Weights of a small image classifier: 13000 steps.
Rows from block 10, named by matrix and row number. Rows with one number belong to one attention dimension. Each number is 500 + 25 x the weight over its row's rms, rounded and kept within 0 to 999. All counts start at 0. Numbers have three digits each. After the name is the row's rms in percent of the matrix's.
# v: attention value (model.blocks.10.attn.v.weight, 256x256), inputs 208-255
# proj: attention output (model.blocks.10.attn.proj.weight, 256x256, transposed), outputs 208-255
v.89 108:501483512487450511463459488474520509496497498492522472499495464510503488503524494541468529486509486431547509521458477491521530499523448492488526
proj.89 103:492487486514523502501530472460498491476516501491454499479526495466517524494465532474494488472542504531472488467539580532472513495483559524491513
v.90 059:484533545498499498491454481512546513504525525505511468499515505490521496509462495494512486528499475519509449511508508547448519529480488495497531
proj.90 063:514475483490498502501583455522481470488497532505492518519503506494490476468542472513473491483558533451504483507503495473497555499489506534499489
v.91 069:543499519512514492505490516486542518476516505493518481497521517525507523507430520478546489516466462510482466507517490498445499515532488484513483
proj.91 069:483505494505458503520596462521441526511506516490504524516506490487489488496499481479475516507519542468505516541495496476496516485440501502501570
v.92 106:500531510491513529538531472520492491513517478507501529491506485479508511468461506512490468524561471499467477459484516545469510516470535532501515
proj.92 118:529464487499487483520478510532477487496482526506529496506512476494484468518538466526491501511490474458513468545476455455534463485474460488488515
v.93 154:456540525498505495520493517493526542546514558480489499522494487518513478534518511503516501521481551487490502484475507485555473475490493513534458
proj.93 154:537505463488518536496520466512488468484520445495491496511453526499530539474466506504470497528516493507506515500494484512473488521492517509523480
v.94 161:502480498494524539516533489506510484533531494461490494515533498524521517473425502503479476514542479469487503502473532518483464492521483488565503
proj.94 171:489515477525494516500508540502495462497489521485483508483466512474509478498556479509471503479455487485500513531453463480535472490472447504529557
v.95 071:519479498520534490516500517502491484449507503502505498480506539526499520518459516477532497507478527538479500494491510502481467488520544496484473
proj.95 070:487554523503464509509553485531469521533487513488537508536493484508505475504494462449505524540450512473503530545481492480509507484457478465506557
v.96 040:510520481500519504495499565507526505508492491483496477515441486475519481470478489501546496486460508467461489497513489491485476494491481463510453
proj.96 037:490485507505462495489474487496497522526515496502506501506533454507478514503479500503473504531494463546471561553498478496492445513449447481513558
v.97 055:524478498529500477495519491512454493515505487501546531477500504528515535486506487447512510474535513473450503531497497484503528469560497503485520
proj.97 048:472508489520481513527516515518458524552513481488512487495477494492511513519507520520510510518455509535507518504510512511482525477519494508495536
v.98 062:543488461496519497483498520483486511470544466487500495515541496536517497455507508515500475472515489459520512501473473489490503518539519466518487
proj.98 065:480495504508474496496522502524498475529505503495457506483489487487491537533487511550499510493483470492469512514470507497468461475454472502501571
v.99 163:501516499505512485513480511502515523514492518493490535459504529503485498541548500487505508493475489471477555506478516462555520483519502469491517
proj.99 162:487519507497489477514537462512452523489465487523495493549472485474505519476440532535512487511492525536488512481496531475458519481483541493490496
v.100 188:509470465487489484496512514491485486470484468522497526518502523516486490466571476466489508476488434451525544533477495491512500502533501440493561
proj.100 176:458506535516499468478484484461528534515480539524461489489513476530502495522471517538547481458483526572466513464477521509494500496497526474490516
v.101 052:553458465493520524508513532491511472501510489513475523511525528492482468485520490497485502494516506533563571491512472473524445547487533509516463
proj.101 055:470495537516485504482494492489510513503509528504467484471490520500488508537474516542501536484494528489539496519511490501499463496515521470501502
v.102 117:504489488492532499521483535497476477497500507508494517458521592518482503538526491428515491506483529498468527515495532478541493490522518502486475
proj.102 112:483557524510466478499513497507487535508473504519545479561466501485498495500480506533488506516424505525490542542482526486498537468482493493508528
v.103 062:526491495518492478511488506492504512498501488485532524501504497517515545498463493462522462475480507496471503529504467440493499523556514461497477
proj.103 057:491505473515465493525558489517444491549510484469482468515495459487504509510464518504481541536470522510471521519495505490460519484457507484502553
v.104 055:546469498518525492502505531489514497518491488488484514500494473532512516503506503517502477463494492464466524486504517468502560478521510483474499
proj.104 052:467533484497501498511511497514444498510495461497516470502495492477514520511497520484502536530464501542489512460516481491458483504487484450501549
v.105 057:523492503510505516526485485481515529492498453495515494505511455506505500480471507509507516486508470445508494463474522518475541527462534481496531
proj.105 055:481502467479510495512520509544480469469479511510501523523498476503515497492521457521504505534500468523464500521490496499478431523490480466497548
v.106 052:492447512521498489470479480493473493470470515505513480478510511548490523520557511487504532506509496530471483529503538513495545457505476541467558
proj.106 047:502520525512508504532523502504511515494509484508546499513491537481512474483493490453493487495474508521499513434529506495520564497522498538496462
v.107 065:504463472480529504520530526505445464501482501500507513510500529501474486514526507491468520482499537524527557491485505490546453510472504503530483
proj.107 065:484523526491495503479435531477549551521500514510486520480494523501502519501484512562521479481492452527517500518490497508504439502537469478498492
v.108 068:480515510508473512486516473518511509523490516506485503478486485491481559495513462478493489484488445511467467525531504482488522466518475512470521
proj.108 059:532479490488499470537491525505473508487488476495515480510535503493511463480488517456503511527499531519470513454516492462493558506514499533493442
v.109 104:501530472497504489508522507508501489482485497527486554488489491473479522482532492491517474496496434520512491511549480481445481514510522490492501
proj.109 100:485467524477482484488463520521492535531497480522523493487539489530485469506507518527514507503525528503495478474495463465493500513507479507490445
v.110 125:489494487490479523489522496515512501540497503495489504555512448488526511460490492548488479491520499500547489503479474498457495490451489483549536
proj.110 122:525459503496521520512466523560513455501508484482454503458484531547524507498523512510517508516530481505503463453496465501484486522514474512520499
v.111 127:488475512508522521529526484499496516513514504470497473493529504507517508523445508479489502524545504481451507479474552530519477475508494531511510
proj.111 131:522540470510490506511499518510469477487472532494512521518470496474503492500538461498467489497442477484506531560468481462541474490476464480497537
v.112 075:547515525520507495510458496500547520500520499499518505503541470501516488493450508550508477508529471506520483480498476528471500549481502476499502
proj.112 074:491485473486490505492573461522455441469503509505477506504485503500483494487546485496481518486538531446523488527491477501497508508459515503497532
v.113 073:463499534514474489514499466515531496505496526513492491518473502487501522522491502486509523518473513596474469497536507536491482505490484524494516
proj.113 074:535487489493527509499495477466517509477501502502504501507506510524505459471524490443503494492522538474540487481514469505531546519554533506502430
v.114 078:534503540509508497521483452503544535492496486502508519498536460506508508512472518512501486498521476479480462474488507517471532537461529473469532
proj.114 082:516473475486495484526546496537435449459473501509514479530492498488500471467533473498491523520507504471510495520492465477497501518472503484491514
v.115 063:516519519483476525501473470495550543512494493491512473484504437498527542484487509538492488501514465504516495497501493508492536504475465496474533
proj.115 062:540493463504513487523502493497470465402505486503483502504508512498514485488527490463484507504515522507505513469525494496516499536486542525485496