config.yaml
targets: ["cell type"]
activation: "relu"
parallel_block: false
init: "torch_default"
final_lr_fraction: 0.05
Rows from block 11 of a small image classifier, named by matrix and row number. Rows with one number belong to one neuron. Each number is 500 + 25 x the weight over its row's rms, rounded and kept within 0 to 999. All counts start at 0. Numbers have three digits each. After the name is the row's rms in percent of the matrix's.
After each neuron's rows are labels from the 100 images, of 14848, where the neuron reaches its highest value: "top examples" is what is common among them. Only what is clearly more common there than usual is listed. The data: microscope photos of single blood and bone marrow cells.
# fc1: MLP up (model.blocks.11.mlp.fc1.weight, 1024x256), inputs 86-128
# fc2: MLP down (model.blocks.11.mlp.fc2.weight, 256x1024, transposed), outputs 86-128

fc1.661 150:509486544496495509443507516495499497493501544534477506497517528533488491481555458503484502487556486440496506498481500549492507519
fc2.661 160:420522510487509493507480476484474482518471547495466476521506513444479515450511460532508499489488509477510497498476488461506479484
top examples: cell type: blast

fc1.213 121:503482533533506506476486478502482520491517501531500485509493502516503497505508457494510500490498479501502473504510493493497529481
fc2.213 118:525513543542491513520515495493468532489516471540489491519484537543535528485509484488522506483501503491490482485481557523490503467
top examples: cell type: platelet; smear: peripheral blood

fc1.677 086:523483523478469512530476527502473522473528525505541492541497567482521512509513473519506528480554519492518464518539501516441473486
fc2.677 075:511537519473494502491533463450525493509509485525475509465520466542482492496473511484548476535522472489491466499526495472572499551
top examples: cell type: proerythroblast; cell type: myeloblast

fc1.30 096:494507514546510500530481493544526496529482500456506540502488490488507474494516512502478500514526463564498507516484497521516538483
fc2.30 087:498495499483542480488440520528517495501468493471514542508509480467528497507501518507509476493470488534478523500491517477523514500
top examples: cell type: erythroblast

fc1.714 037:483534517514528523499518493483512479554521507489451529482497510514494518477455498464519492493477507518474458501507491522528493521
fc2.714 030:492515517509510513504487465497463485521488488489465551484469496515461500488481501511496489494477536504560451503523493502492484494
top examples: cell type: eosinophil

fc1.585 100:498484493472478543535484513498482503484527500520512510521515525481521494471484510518506501507511487489515505523514477528462495515
fc2.585 097:517466525497461527492487506506494513456528512511540498457514500503524469489496511480541510502483491497469477496525483485505501494
top examples: cell type: proerythroblast

fc1.117 074:499507544514516466482529505498469489508456476510475477493488474485489467513473511510482494496547499493507465481511531543502498518
fc2.117 063:527534529510500480518556486494457473542480490536482490511486512529525539487487500488521486535512478506515502516485530500527490517
top examples: cell type: segmented neutrophil

fc1.85 125:483517490501506491520518494497492503487492487512517435513516512501533504510505474486515508522520465501506577510470486469505504525
fc2.85 139:481535502509525501515441518527495523493492541512518482527498455446526441514527519513506476508526493482482512471485491451476515508
top examples: cell type: eosinophil

fc1.675 131:490492564488492514492531495487476513514512500522466486485512511503485471508441487522506495494543515523503479501518507526515509508
fc2.675 135:497515536522561500482485479512508509488496488495497481474521531457490501484460491491546427479480440554461548461475527449526541486
top examples: cell type: erythroblast

fc1.222 122:488496499453509495505487495492501488492493489458505554487488493472440501476498512509486473509448533485504497478521504473514501525
fc2.222 127:494497446459498470515454517506489486488466495537565482508516516505505479561535500503486481507517504495490527503470487481465483504
top examples: cell type: eosinophil; smear: peripheral blood

fc1.422 104:512507510462493531483505550532509497502514456504494506517541509506498499510486523428476526504488488500476489495513463531455465552
fc2.422 105:513484527546514467479471493526507483521472529501482470520442522486474479470524518476472463490514501498504475479485513504488506464
top examples: cell type: plasma cell

fc1.747 071:463506504492494488505527515472512504478499502518558464522498474541512518482530460459494513503501507454523510505513518489502513520
fc2.747 062:519499517449568496523473491489456514504492515508501491516508487455508494482463543565511427487483478517484487466481490504499523488
top examples: cell type: erythroblast

fc1.90 110:491468523489477509502456495502504502499511528508505564517519526490501504484516453497491497460481492511490467523496463513483500458
fc2.90 111:462494520528476519522505500530498493515499475543522522512559514476545551514485494475522487493524467556470529534491475480489481488
top examples: cell type: platelet; smear: peripheral blood

fc1.684 107:523513506499526494498492487518506515500500508553487492501539528470492509495515514511543469514471460474470482458484504493469512443
fc2.684 107:521465480534489503474465474509539508490514452528523479460479502521457505512508514475485484494533469491509511520541517478537467452
top examples: cell type: band neutrophil; cell type: metamyelocyte

fc1.444 127:472520485511485490503520501496515491494485488495502439531552475498513498497493478473506527491512483503504575521498476472509479528
fc2.444 143:481528503495544504515453506521474527502498540518536487523481485458519454506523508548512443545515473488492521464479506462487529504
top examples: cell type: eosinophil

fc1.55 093:485482510486510504466482458485480507490498508512521490517488504505492502481453458535528462481504471506513523494489510478480510502
fc2.55 090:495486520545459492517505500524486478472483500476513482496464494526503480504474524465497495483532527532518458534507528490522459530
top examples: cell type: artefact

fc1.547 084:502488459534485530518527491491541516492498484486481515461472443550492519507483542510480519500547507498535517522468525506487504533
fc2.547 078:515505482494515488489421468493522501529465532513515525484507543509467518543560493492515467516477483526504497506502514454522492464
top examples: cell type: band neutrophil

fc1.364 129:472481493520500523509493492519517518487512474495500512451523484483473489499452510463481499472555498504510478495467484476476489543
fc2.364 142:471502518520483479474489484476479467519462519466477536526505484456470525459488481484527487527495437534504502503506488494519488508
top examples: cell type: basophil; smear: peripheral blood

fc1.597 104:541526480503533459497538477496497491543452499500441463478491486481464504530475527485519468513473500499484508464480532440524491489
fc2.597 114:502506535503457532504500495468456503496526494510494526515523519499507506499465477526525540478544481459506462537507474476495453498
top examples: cell type: blast

fc1.288 136:521500487477490516524433456473481498531505503500493555493467492520479480514524530521475496512515521508519460513523474533484498513
fc2.288 150:490473535528469493488524522502466492488495538504499535529488489490526491496545475533511525488535500457503500515473505478502492499
top examples: cell type: erythroblast

fc1.760 084:463495511532508495492451497524509490531497512518486522514506485493522504513531481532493506511516482508498468517475493493500535480
fc2.760 084:468499546564464524497495511526466509484506511523453537521498505516550523481511500493495536485489490508497525531491521529485488490
top examples: cell type: platelet; smear: peripheral blood

fc1.396 121:457537474555544436538509482494530461529442482482444466456503477465478504478478524473531435509477511491479525452482527464574516495
fc2.396 142:502550523539524492472507521542488485519496478527479480515482502490504512502489500491510469497524498511487496495509549492544506493
top examples: cell type: myeloblast; smear: peripheral blood

fc1.196 113:516509463487534491512515499502543475491517495495487477489492497511510440514458549501529463490496517520463515468487506470502559522
fc2.196 126:473456505482451507483482513495477546463490518492523519493469462498482457540524515520462542498477515490529488516517523472459490495
top examples: cell type: monocyte; smear: peripheral blood

fc1.191 083:459483483511464508494513515522473504503500519497499498501487485516521565479508479511480537517449502509512518548509488479488460474
fc2.191 071:560505508494491497489472493480568515488497512498485526500509499467479461481530531482543532538486479480496480493498492478519512478
top examples: cell type: monocyte; smear: peripheral blood

fc1.209 103:499506518517483530514487461534509476551503494465496564500492455497507496478520510513459513516521496509499480540502466517494493516
fc2.209 112:521529489510506483498527507566494488494471471476490512506516497471524491482506494538523520473502487469501489480487532495538505491
top examples: cell type: erythroblast

fc1.61 075:512461484467447529486447528492469529461520511500539511532494530486525522536489496496516542460491512509498463517511522493458473454
fc2.61 069:515493501466488474453487496460498511514476510512468510492467492505493518523495468540498520491472521503526450527522532447524494487
top examples: cell type: blast

fc1.125 115:470521481542545456544486490511530472532444505464428495464503481464471486502508538477516413501481548490493505446484536497564523505
fc2.125 131:506553495554523489508496529537492471529493469507471494520512521475501522494494532484515461499528505490483502491491521529540492478
top examples: cell type: myeloblast; smear: peripheral blood

fc1.560 112:466494500550512483518458507510519483496476527442493516488470515482513421496506507502491485471494500526498491494491512499529567487
fc2.560 108:518519492500562504506452477495519516486470504454531508475494509496492488485498505477521458515458467548496509473478507450540536520
top examples: cell type: erythroblast

fc1.366 086:472474479518458519503516499503509516496493514488491505496487470515524543475480503478478574526473519493535506553514484477483447491
fc2.366 075:549472497498490499485468522519535536468499511500515539490486452506492453510518513504507524537516527489504460504509518477504513482
top examples: cell type: monocyte; smear: peripheral blood

fc1.16 110:499490484504514517537474496495445528479501473457523514477485476491491503490425510500475510498458533494528509492533477521484487515
fc2.16 100:515515479480490524520512524492535533481530466482525496469520481531520495537481524474509544520485495511474494498530498496519520496
top examples: cell type: artefact; cell type: eosinophil

fc1.606 114:523515489501518498505511492501491488499495485521484504480529471500491510461484541530510482523440486454498550482482498504465485462
fc2.606 109:492498480497497507478483490491508488516530497551490493491509508501519509493508463517503499488528475465473519519490480510491491472
top examples: cell type: myelocyte

fc1.473 105:492480514575514458511500491533538475524448482456481511501480528482514481511495482462460446478529464474498488491499527541495500476
fc2.473 098:497444537527466521493526522542492521462540479528536526486493449523556477498489502516503509487531496511448517514486506503489521505
top examples: cell type: blast

fc1.127 047:490517504515527498535479485491509482509492481479469496481520473480484435483472510500513462474546498515490504459475488544521555525
fc2.127 035:480509504505502449494479508474458464508446520544473460519492510504478453488508532494511501492511532427513464499482474506503476511
top examples: cell type: monocyte; smear: peripheral blood

fc1.394 112:537532510487528493481493490514501485532491470492464544498519476463474467506513540496470471511523472492489491495511485541510519511
fc2.394 122:509488505490527461504511527512536519468467493496492513488517492495508499523513491538527490451508524497511518480473547473527524517
top examples: cell type: erythroblast

fc1.77 094:531451493510444525469512511509482527456515495504514514512474520501521514512474524482485544487471492487516494554495485492460449512
fc2.77 093:513540495498499507510500464470524495520501511501446506497497514522476472495518543482509539527508523464522498512498475495505486504
top examples: cell type: monocyte; smear: peripheral blood; cell type: blast

fc1.275 106:533484532490494491522533502525535494525500508529484521537528535509522523523574488511504490489531466516503455508531519529484498446
fc2.275 100:497472535521476534466488522498545528487527480478540532492517504545501503515483472457489564498516505499500479515525493507482491486
top examples: cell type: lymphocyte; smear: peripheral blood

fc1.340 118:487488477508495516498491505485523518456518536452515499482493508507469477496510515504462510472518532486512480493505477534474495482
fc2.340 119:462510513519517484496478478485439488535475534549485496527474504496506528490501453565503464511512476512522478498465517502498507445
top examples: cell type: lymphocyte

fc1.378 129:514517531491490512506552494506513499493499474481475493470504545512490497510487514455488501490507518488496507494524511495508476550
fc2.378 157:523541530489484512547517518508523487475533502518482523540537487514508463485507538484519480498516523452450534492427521507467469543
top examples: cell type: platelet; smear: peripheral blood

fc1.98 105:529521489510515477518459494516480470545451502525478494515500510445520483471474512481524493530512504516529466488510494500526467502
fc2.98 096:480501528498497523523488510497519522457512472474546476503512487507461475493509520472501532453485544518513504471525500504464504522
top examples: cell type: segmented neutrophil

fc1.537 081:466494488526517453497452492467541470486475532493514480516473486513497467442526483481496488472456511505506535503489482467505520459
fc2.537 080:488519537505511501531521495487505504497490469532500457503513496515516500503474528457516478493484511504496516494461514503492507527
top examples: cell type: platelet; smear: peripheral blood

fc1.267 110:531485472507480542488543493485532510500544518482499521495489470521527546489530487486491528531499448501487517556510476453506509492
fc2.267 118:533515489471509488480522549467519481536516507478452498504529500505527543489510523523533497517495527478465473494523477536536497474
top examples: cell type: artefact

fc1.721 068:489478497471465510533508470499536507494529473503551502512495503516505511555520542530519523487542514496489514553473480507482508495
fc2.721 057:517526498515471485528465517493585484518487515486543476512527473510480474496516557451531515512520489495477470496497485472512477485
top examples: cell type: plasma cell

fc1.216 095:481482536451501523520513491507488515483529493480513547498510523508461515453476524494516489500425501500501492490537465508488505502
fc2.216 086:544528472518509497498498486495534505498484462494503466478504493526495468525492513437490530501538487471511491497500492487505495532
top examples: cell type: eosinophil; cell type: band neutrophil

fc1.625 105:496503541485508440519511514519491455574460489526485485517515512457520495499454544513501456480534504517490503493491505519499499491
fc2.625 108:484486542511509525465482482523479489487504521477445540510486503523475475490529498507445518461488499503510482515499488503463514519
top examples: cell type: lymphocyte

fc1.88 106:489500498466498496490490492457503468537493488475435567489496518524441520485507500512493490498448525492511481500518479505514490483
fc2.88 110:527482520497463502495473496499492495498488504471479519527482498476468486495516558511493500485511516492530458512542478510461457473
top examples: cell type: eosinophil

fc1.689 099:481527472557543451537503480511549462531444489486411474462499465472465508471475510466515431510484491493486520463481518480562517498
fc2.689 112:509554500530543489464490519540492479522489484515477490521474494489501535510496506504481456497521495513502498502516552501548507471
top examples: cell type: myeloblast; smear: peripheral blood

fc1.305 097:480504455515494511483574514500499537483508488485501464480494463522522492516469518482483536522495523476522505501514516533494507513
fc2.305 099:491503528494471476514531500497451472542470464523487476487496518487520534499433496501506507499533488536482467536513531510527472521
top examples: cell type: platelet; smear: peripheral blood; cell type: band neutrophil

fc1.484 096:520494527445487553480470504480474551462568495531571521541530493506485502494521495543529518515525462494498460479514464520445499510
fc2.484 106:497473538547483529475549512529486496462557478534516474487495470531542489487450486457540484472520504505437514487507506497509524513
top examples: cell type: proerythroblast

fc1.259 108:493523536542546436468512505517484454539445542507489471526511490464492507517501481516542412520471500509477506445489551455525498485
fc2.259 121:510487523493458530504516514471510515476522493508481545513519528509508462511467477464504577464544474469500493533479478472474480558
top examples: cell type: blast; cell type: lymphocyte

fc1.41 106:505523502515495460482468506482500453565455518494453500517518509493493501500472506489534466490512499525471445503485476477540478500
fc2.41 130:482535488505528525528515486513477515490506506445459498496477490451501457485498529509470510493498510469523504486504513535493527517
top examples: cell type: lymphocyte; smear: peripheral blood

fc1.707 126:479477485494456528485474541503544521471515525488503520507539516490495484540566509537478543469520538447482501520480481507454491466
fc2.707 114:505517518450507492529549472488439487526487480533464499497489491501489533456437523507523481536479478504519487503495495487507499537
top examples: cell type: lymphocyte

fc1.620 143:468498477500506483486507501465467511475488489454516484471466468516483501523466466531491477506532529451494512485474520498513537533
fc2.620 151:512475476495503486487456504482518510507486507471506523498499500521497510515534454496465506488474528484502496500540481499470494462
top examples: cell type: myelocyte; cell type: promyelocyte

fc1.596 120:494492494510517490496474485497485494512498485520486506482504499501496510478482466494529494516462497511505483492505480498520510494
fc2.596 121:496495519535469511518521497499471516487520450554484497494478529568530530520481488482503528474477537505509488512498550518490483489
top examples: cell type: platelet; smear: peripheral blood

fc1.162 119:528481496489503498456456506485506533473493528477497521505459498457450472492543490511479497478483513480542463490526530502504518492
fc2.162 126:514478519489502469472485521509493477516466482496465503498460529527476502529511480525474508477491559521556462485547528545504491486
top examples: cell type: proerythroblast

fc1.719 075:505498511505502505468516468468557493495499480504466490473494478511465475500515514458502490487494479522474484488515506470499526505
fc2.719 069:460497515487476512477485494474494514497491559496516508521520511490476511477514518497527531495470468525497519500521494449497491478
top examples: cell type: monocyte

fc1.669 087:454489491512465489520483498512482510524481510509504500507493514493531552504509494501495549514470509524518476535484510463520452458
fc2.669 089:483481484475482511488451510460515525512514554508502542483483506532519476511553494499481530542482507456485488519474468517486506497
top examples: cell type: monocyte; smear: peripheral blood

fc1.417 092:486486490494489481531474491480517478520486487476507536496472493479518496513512505545484494499523483498483487531487509506518534471
fc2.417 085:538490473506504478511470537525512502504478469502547500521494488487535504537475530496501520507499493542490479498481510510490516485
top examples: cell type: erythroblast

fc1.244 073:510517499511501480518449498490493456543483538496507533512497515505511486514534534513481490534498486518489466518478483539516499480
fc2.244 071:525478493527486489499523532526480497498486474498503529506494481510543535526479514484501531506487490537505497532523503489519494511
top examples: cell type: erythroblast

fc1.423 088:497505498487517494489488486484543473493502532466486500500480538507471472509524531485536457470471510506468477481479506481493526517
fc2.423 081:455516499527455471546479544496477494520489530481517492525516500476533483522547508550501541482518545478508504504498517507497464477
top examples: cell type: monocyte

fc1.715 110:493487533492513493509506518530518497455525507524519474548491567460500478503529507475528485463508471503501480463516523527488530492
fc2.715 099:496516472523493475489441489490527480529471562449446518496499482495491470534566502500477512480492547480512458516523481486509471477
top examples: cell type: promyelocyte; cell type: myelocyte

fc1.426 104:482506491517505466528502511512485477529495541481487496513494534486527502535527506526492483514441519493487510517482506525505510472
fc2.426 104:525513457443511523477527466517510531489516464501494504460508491479489529534476479512519501499459473513484532490505507480501521509
top examples: cell type: blast

fc1.382 108:499507520577526451519510491520537478534446497459476497492488503486507482482451515441472450490506466505487497491485543492543506502
fc2.382 114:492486540532474516523554517547498497491529471520507514497509446510541483467452509496515500481536492530451504518477497495508502556
top examples: cell type: blast

fc1.616 097:540497521511518516511562507554528538478542510499474471503491488496561494519513539502521478500537485489461487488498543476503538491
fc2.616 091:459470497528454515472487538510477518487496526503537504509498500482517530481496493484470563489522504506504467537471494502463471496
top examples: cell type: eosinophil

fc1.748 094:473537521492563440485476481506503437532448548507488487532499504502445495492545496488544343504462494550501508443486524476505515499
fc2.748 105:512492510462470507524513523495474512476508512515503535526504496498503452507489521511517546508526484492510501497494500480468500519
top examples: cell type: blast

fc1.2 104:491517496543514516485481536481504498485487547488503476496499510476513479492533471467497526508503499503513478490491486490499501518
fc2.2 104:518526508520530512464452469490530488503488501484511495482489517501432506483527499443470474517465454528518469488512499474494489513
top examples: cell type: lymphocyte

fc1.289 118:490505514477494487451497515502513473483501498514543468517506537478490482501530474481502508502525478452468478495467492478464487538
fc2.289 124:489493487496504494495457483487506533492482526483504495467468506470488452503510493474471503543487497506529478488489496505478510512
top examples: smear: peripheral blood; cell type: monocyte; cell type: lymphocyte

fc1.8 119:532499528488507512493539487522471503519511493478466502479519533482527492551471533535518483491448489537472483497478496463507490485
fc2.8 114:470477505531509493512464514504518506504492523472482510504484492504518493509530481496478518472462543509512489499545495501498528458
top examples: cell type: myelocyte

fc1.637 085:515532512492544489471513489495538475484500506490491478510520491479458440490487484480525415475524475504465504440490511479499546538
fc2.637 089:494469512502440493480480542468518522496491525503499521510495453506524450520515495521504543521508519465488474531480505476499486491
top examples: cell type: monocyte; smear: peripheral blood

fc1.12 087:537491499506481509511526539535515510471502493492521452567535491496554493530484529492499511476530479511470529519499482535449486482
fc2.12 089:514492509499509458520467530542468486489443478508495487499483487466482483511465553486473496482517511514531466491505517484502482508
top examples: cell type: eosinophil; smear: peripheral blood

fc1.548 114:510503526485504508505484534482519510508522520527503507520506523557528490491517549495501472502510499526501495508491480516496502502
fc2.548 114:491494515483466499470495510479492490502484522482477524530507494498504509480507475507481538466521494444497452533514483494460460514
top examples: cell type: promyelocyte

fc1.226 083:476510477556503540498499497509542523476522509487525479500506484520532483501557486486493544504519507492491506505456502464483489527
fc2.226 080:530489506492525517446503479465485530486505469505484475457466515508474502538448498510502505492469489533521487480531535482484508504
top examples: cell type: eosinophil; smear: peripheral blood

fc1.93 086:513489495466510488469463477509484490503477509536480475531487499451469487496501440530528478481488473510527468479535508495484507460
fc2.93 085:521523490525496537522466497523539512503539502515514505474553503474508487484492528501547519513530471499470511507477477450548488488
top examples: cell type: artefact

fc1.699 110:517523534501499502504551507491477486518520512517515449501508476509526518548492529532519514536524479486467448502509498492504490511
fc2.699 108:482494472516522504491455491483507499507488511492467525530487498479493503540469485502483500461510503498513460479478487493416498482
top examples: cell type: platelet; smear: peripheral blood

fc1.685 100:525513490530521518526474488552480494502483499479497523483503493453497462474467536483461499492508509544549489505474494505510487510
fc2.685 095:491458503494482506476473538508533514464508517476524518524496510509500501508543496488505517472467504516492482489544495524469517458
top examples: cell type: basophil

fc1.471 129:501509466480512508495488499536476513495498472500530458500526528479502508480441497480512506496460523541494507486495489473491496522
fc2.471 134:493491511446472519487533504477476509520513498505501519484524431499516525482477510561524527512470487530481504521541476478518496494
top examples: cell type: artefact

fc1.385 091:506510501541537501483498466517530502504482455477497509446469472523457461515512517477464453506514488495515508492504520525502546516
fc2.385 081:535491499479512509514517493477538531480527458506510527439510493532510491488456495514501486482532486496495484522483512485523528545
top examples: cell type: blast; cell type: promyelocyte

fc1.489 139:482476541511486486478450502512508487485461520492503550527476533479456488508523483494492483459523463532518468497495530455484495515
fc2.489 152:479505525519516506513516504506483490518496523494422512511484506501483483512521537516484497497531520465507493502511502514502488513
top examples: cell type: artefact

fc1.665 108:481528542513515530466499464518483510518508488500467502471531470495475497458458470487510512495509504531490520480521484489500491516
fc2.665 097:511513504512545494497445458483511495502485529444514524517486507471474488462512532492498426498451463527498484483504492469502519479
top examples: cell type: segmented neutrophil

fc1.189 085:465486456492492485478463497498491501504496501482513550485460497501483495533509447503502475524537494521487522498493521518522528507
fc2.189 072:486467534471526528490476480491490529479528520507525513519493479482502491466466484516491440479470454530498496489499474478439532501
top examples: cell type: myelocyte

fc1.752 099:533521523473529492449506502484519487486508516519483486528517510467464445483488479479528441465507454506463515449495499484486541525
fc2.752 121:506479478488474495480454488455517519505489544504483528489479498470485454491493495490517517534465496499497476507477494453493492471
top examples: cell type: monocyte; smear: peripheral blood

fc1.227 049:461485456478508528515498503513542493473485505498449471457526480511484455489467505496509472471505524538518582474489498487476524518
fc2.227 046:458451513506440512508495525501526502471504489523510513480522495531480486538510494465508552464477540521510516526494500486483483511
top examples: smear: peripheral blood

fc1.59 130:523489489455482546521493505485528526474510489515488516518514498490489503482483540503523514480486506530523492486539485474447479506
fc2.59 119:491490473484502514517534503510535501486539471537541477462537489537547502508458498491545494512487512483449502469481471516493530516
top examples: cell type: blast; cell type: proerythroblast

fc1.543 120:520547483503531488497513481545510504493504501495514431504509502451498503481505524465542484516466478507467548459491518474503509496
fc2.543 115:490469538464403532504504505475490509484516487475496556492520503524492476513459466485503565476500518503503473577534468470497451551
top examples: cell type: artefact

fc1.155 097:469502517520500480545510519497505500479549517493573497494465508527534494486521514495487503520534508470479503507471539543517555509
fc2.155 081:504478481479527510487499482502525539459512475479553502483481460489483487482517502531499450467453487487501531479504528489494541488
top examples: cell type: band neutrophil

fc1.693 024:495521518518516478496442497483522470542494513493478531500502488515449435491511490501510489502518517517472494504482479476531489471
fc2.693 014:497492501502489539491476492507479513468496523453497525474512478498483457518490493505487537471516485534521547514472498493493487559
top examples: cell type: lymphocyte; smear: peripheral blood

fc1.764 096:495476502499462508508498497489480520519487500498472507486490488515508529512528497545474593533472531484542483556519497501512459453
fc2.764 107:530468498508494462481486499490496508497471526528486501491450509507513475508528497498522489537480504508506470485504531479510514470
top examples: cell type: monocyte; smear: peripheral blood

fc1.258 075:474503537501492448520441506472478459548459531496490508506478527492505451508521489522502466494501501510503462520522500515544508477
fc2.258 071:510520526500527506529515475504519504481475487450469492479482504500498458494450515455490498481478507546527474499517523482532528548
top examples: cell type: lymphocyte

fc1.281 072:490525525486504548495545497519483528513538508521501473491546518468506518451510485491516559518486479470464476500439463473500485500
fc2.281 063:496526519514533492489455478502501499525488538498514490496519481496485482461524496471499446521519453513470482490486495493529504484
top examples: cell type: artefact

fc1.447 108:514528508530527514508487476476513512476517518473499509470483503493497434531482492520530485481547492504514499491492525478544539567
fc2.447 123:538523506516505493533478535528493488521500562511500492533498506483532483509573544501490504515529526481469475490478483526491501468
top examples: cell type: plasma cell

fc1.654 107:537470507463475520451494506493444529466537500529568509551493543523521502525516460543493546475509498507513495534507505514440487478
fc2.654 124:505552494558521492487486536521522464543492473513458506523504499497500532487477507469479477505526504508495498517513515509550486482
top examples: cell type: myeloblast; smear: peripheral blood

fc1.483 072:489490518490521554475513526523486547459516501473528514495507493510506511504511497513484519513488517517528504468535509506470514495
fc2.483 063:494534520527546504495489449518499479531466515501449475468496520501470473449508482460472508544455463519510491483479494499537531496
top examples: cell type: lymphocyte; smear: peripheral blood

fc1.409 099:541496526448488524507535524497511500501539504514505503525496495494530522483541510531497502521482475484473509525522487540496520480
fc2.409 100:532530502502507502488482487469517499511487534460473523521500491444462530473523520504535506534496471508499483488509487470535496501
top examples: cell type: basophil; smear: peripheral blood

fc1.554 091:516507540466480521497529502512514487516505468519490527502520522497501513479499513470503498514511500496512495504543508503483454503
fc2.554 085:521525525529500514554528525520526515484535487540475457541504498498555484475495555484547497477497511492464499464458529534485507470
top examples: cell type: segmented neutrophil

fc1.208 122:533483512432467545447488498487475539483559507512553531525495532528520505535531478549481546479515508507515488545517493526450487495
fc2.208 137:504541506538524483464478528545489470533481476505480496524478498495494542501485492503457479491521506525512483514525539512541489466
top examples: cell type: myeloblast; smear: peripheral blood

fc1.106 098:493507496519507475517491543498495491481521528502566472519501515490544499473531489518508510509497505482469491494481490480483495470
fc2.106 090:470516567539550501482455470489520519479484555456509478472492516491480460459526451483507455485491454536505476476492517430537549517
top examples: cell type: lymphocyte

fc1.492 120:496505492493517505509490469474509490503532486506526516484518534490508526491519484523497485488505485462482531500493495508491488457
fc2.492 107:499491499534459467498503501517496465535460497502481494508485482513511500502466507490456540489552509521524483553500511517490448509
top examples: cell type: band neutrophil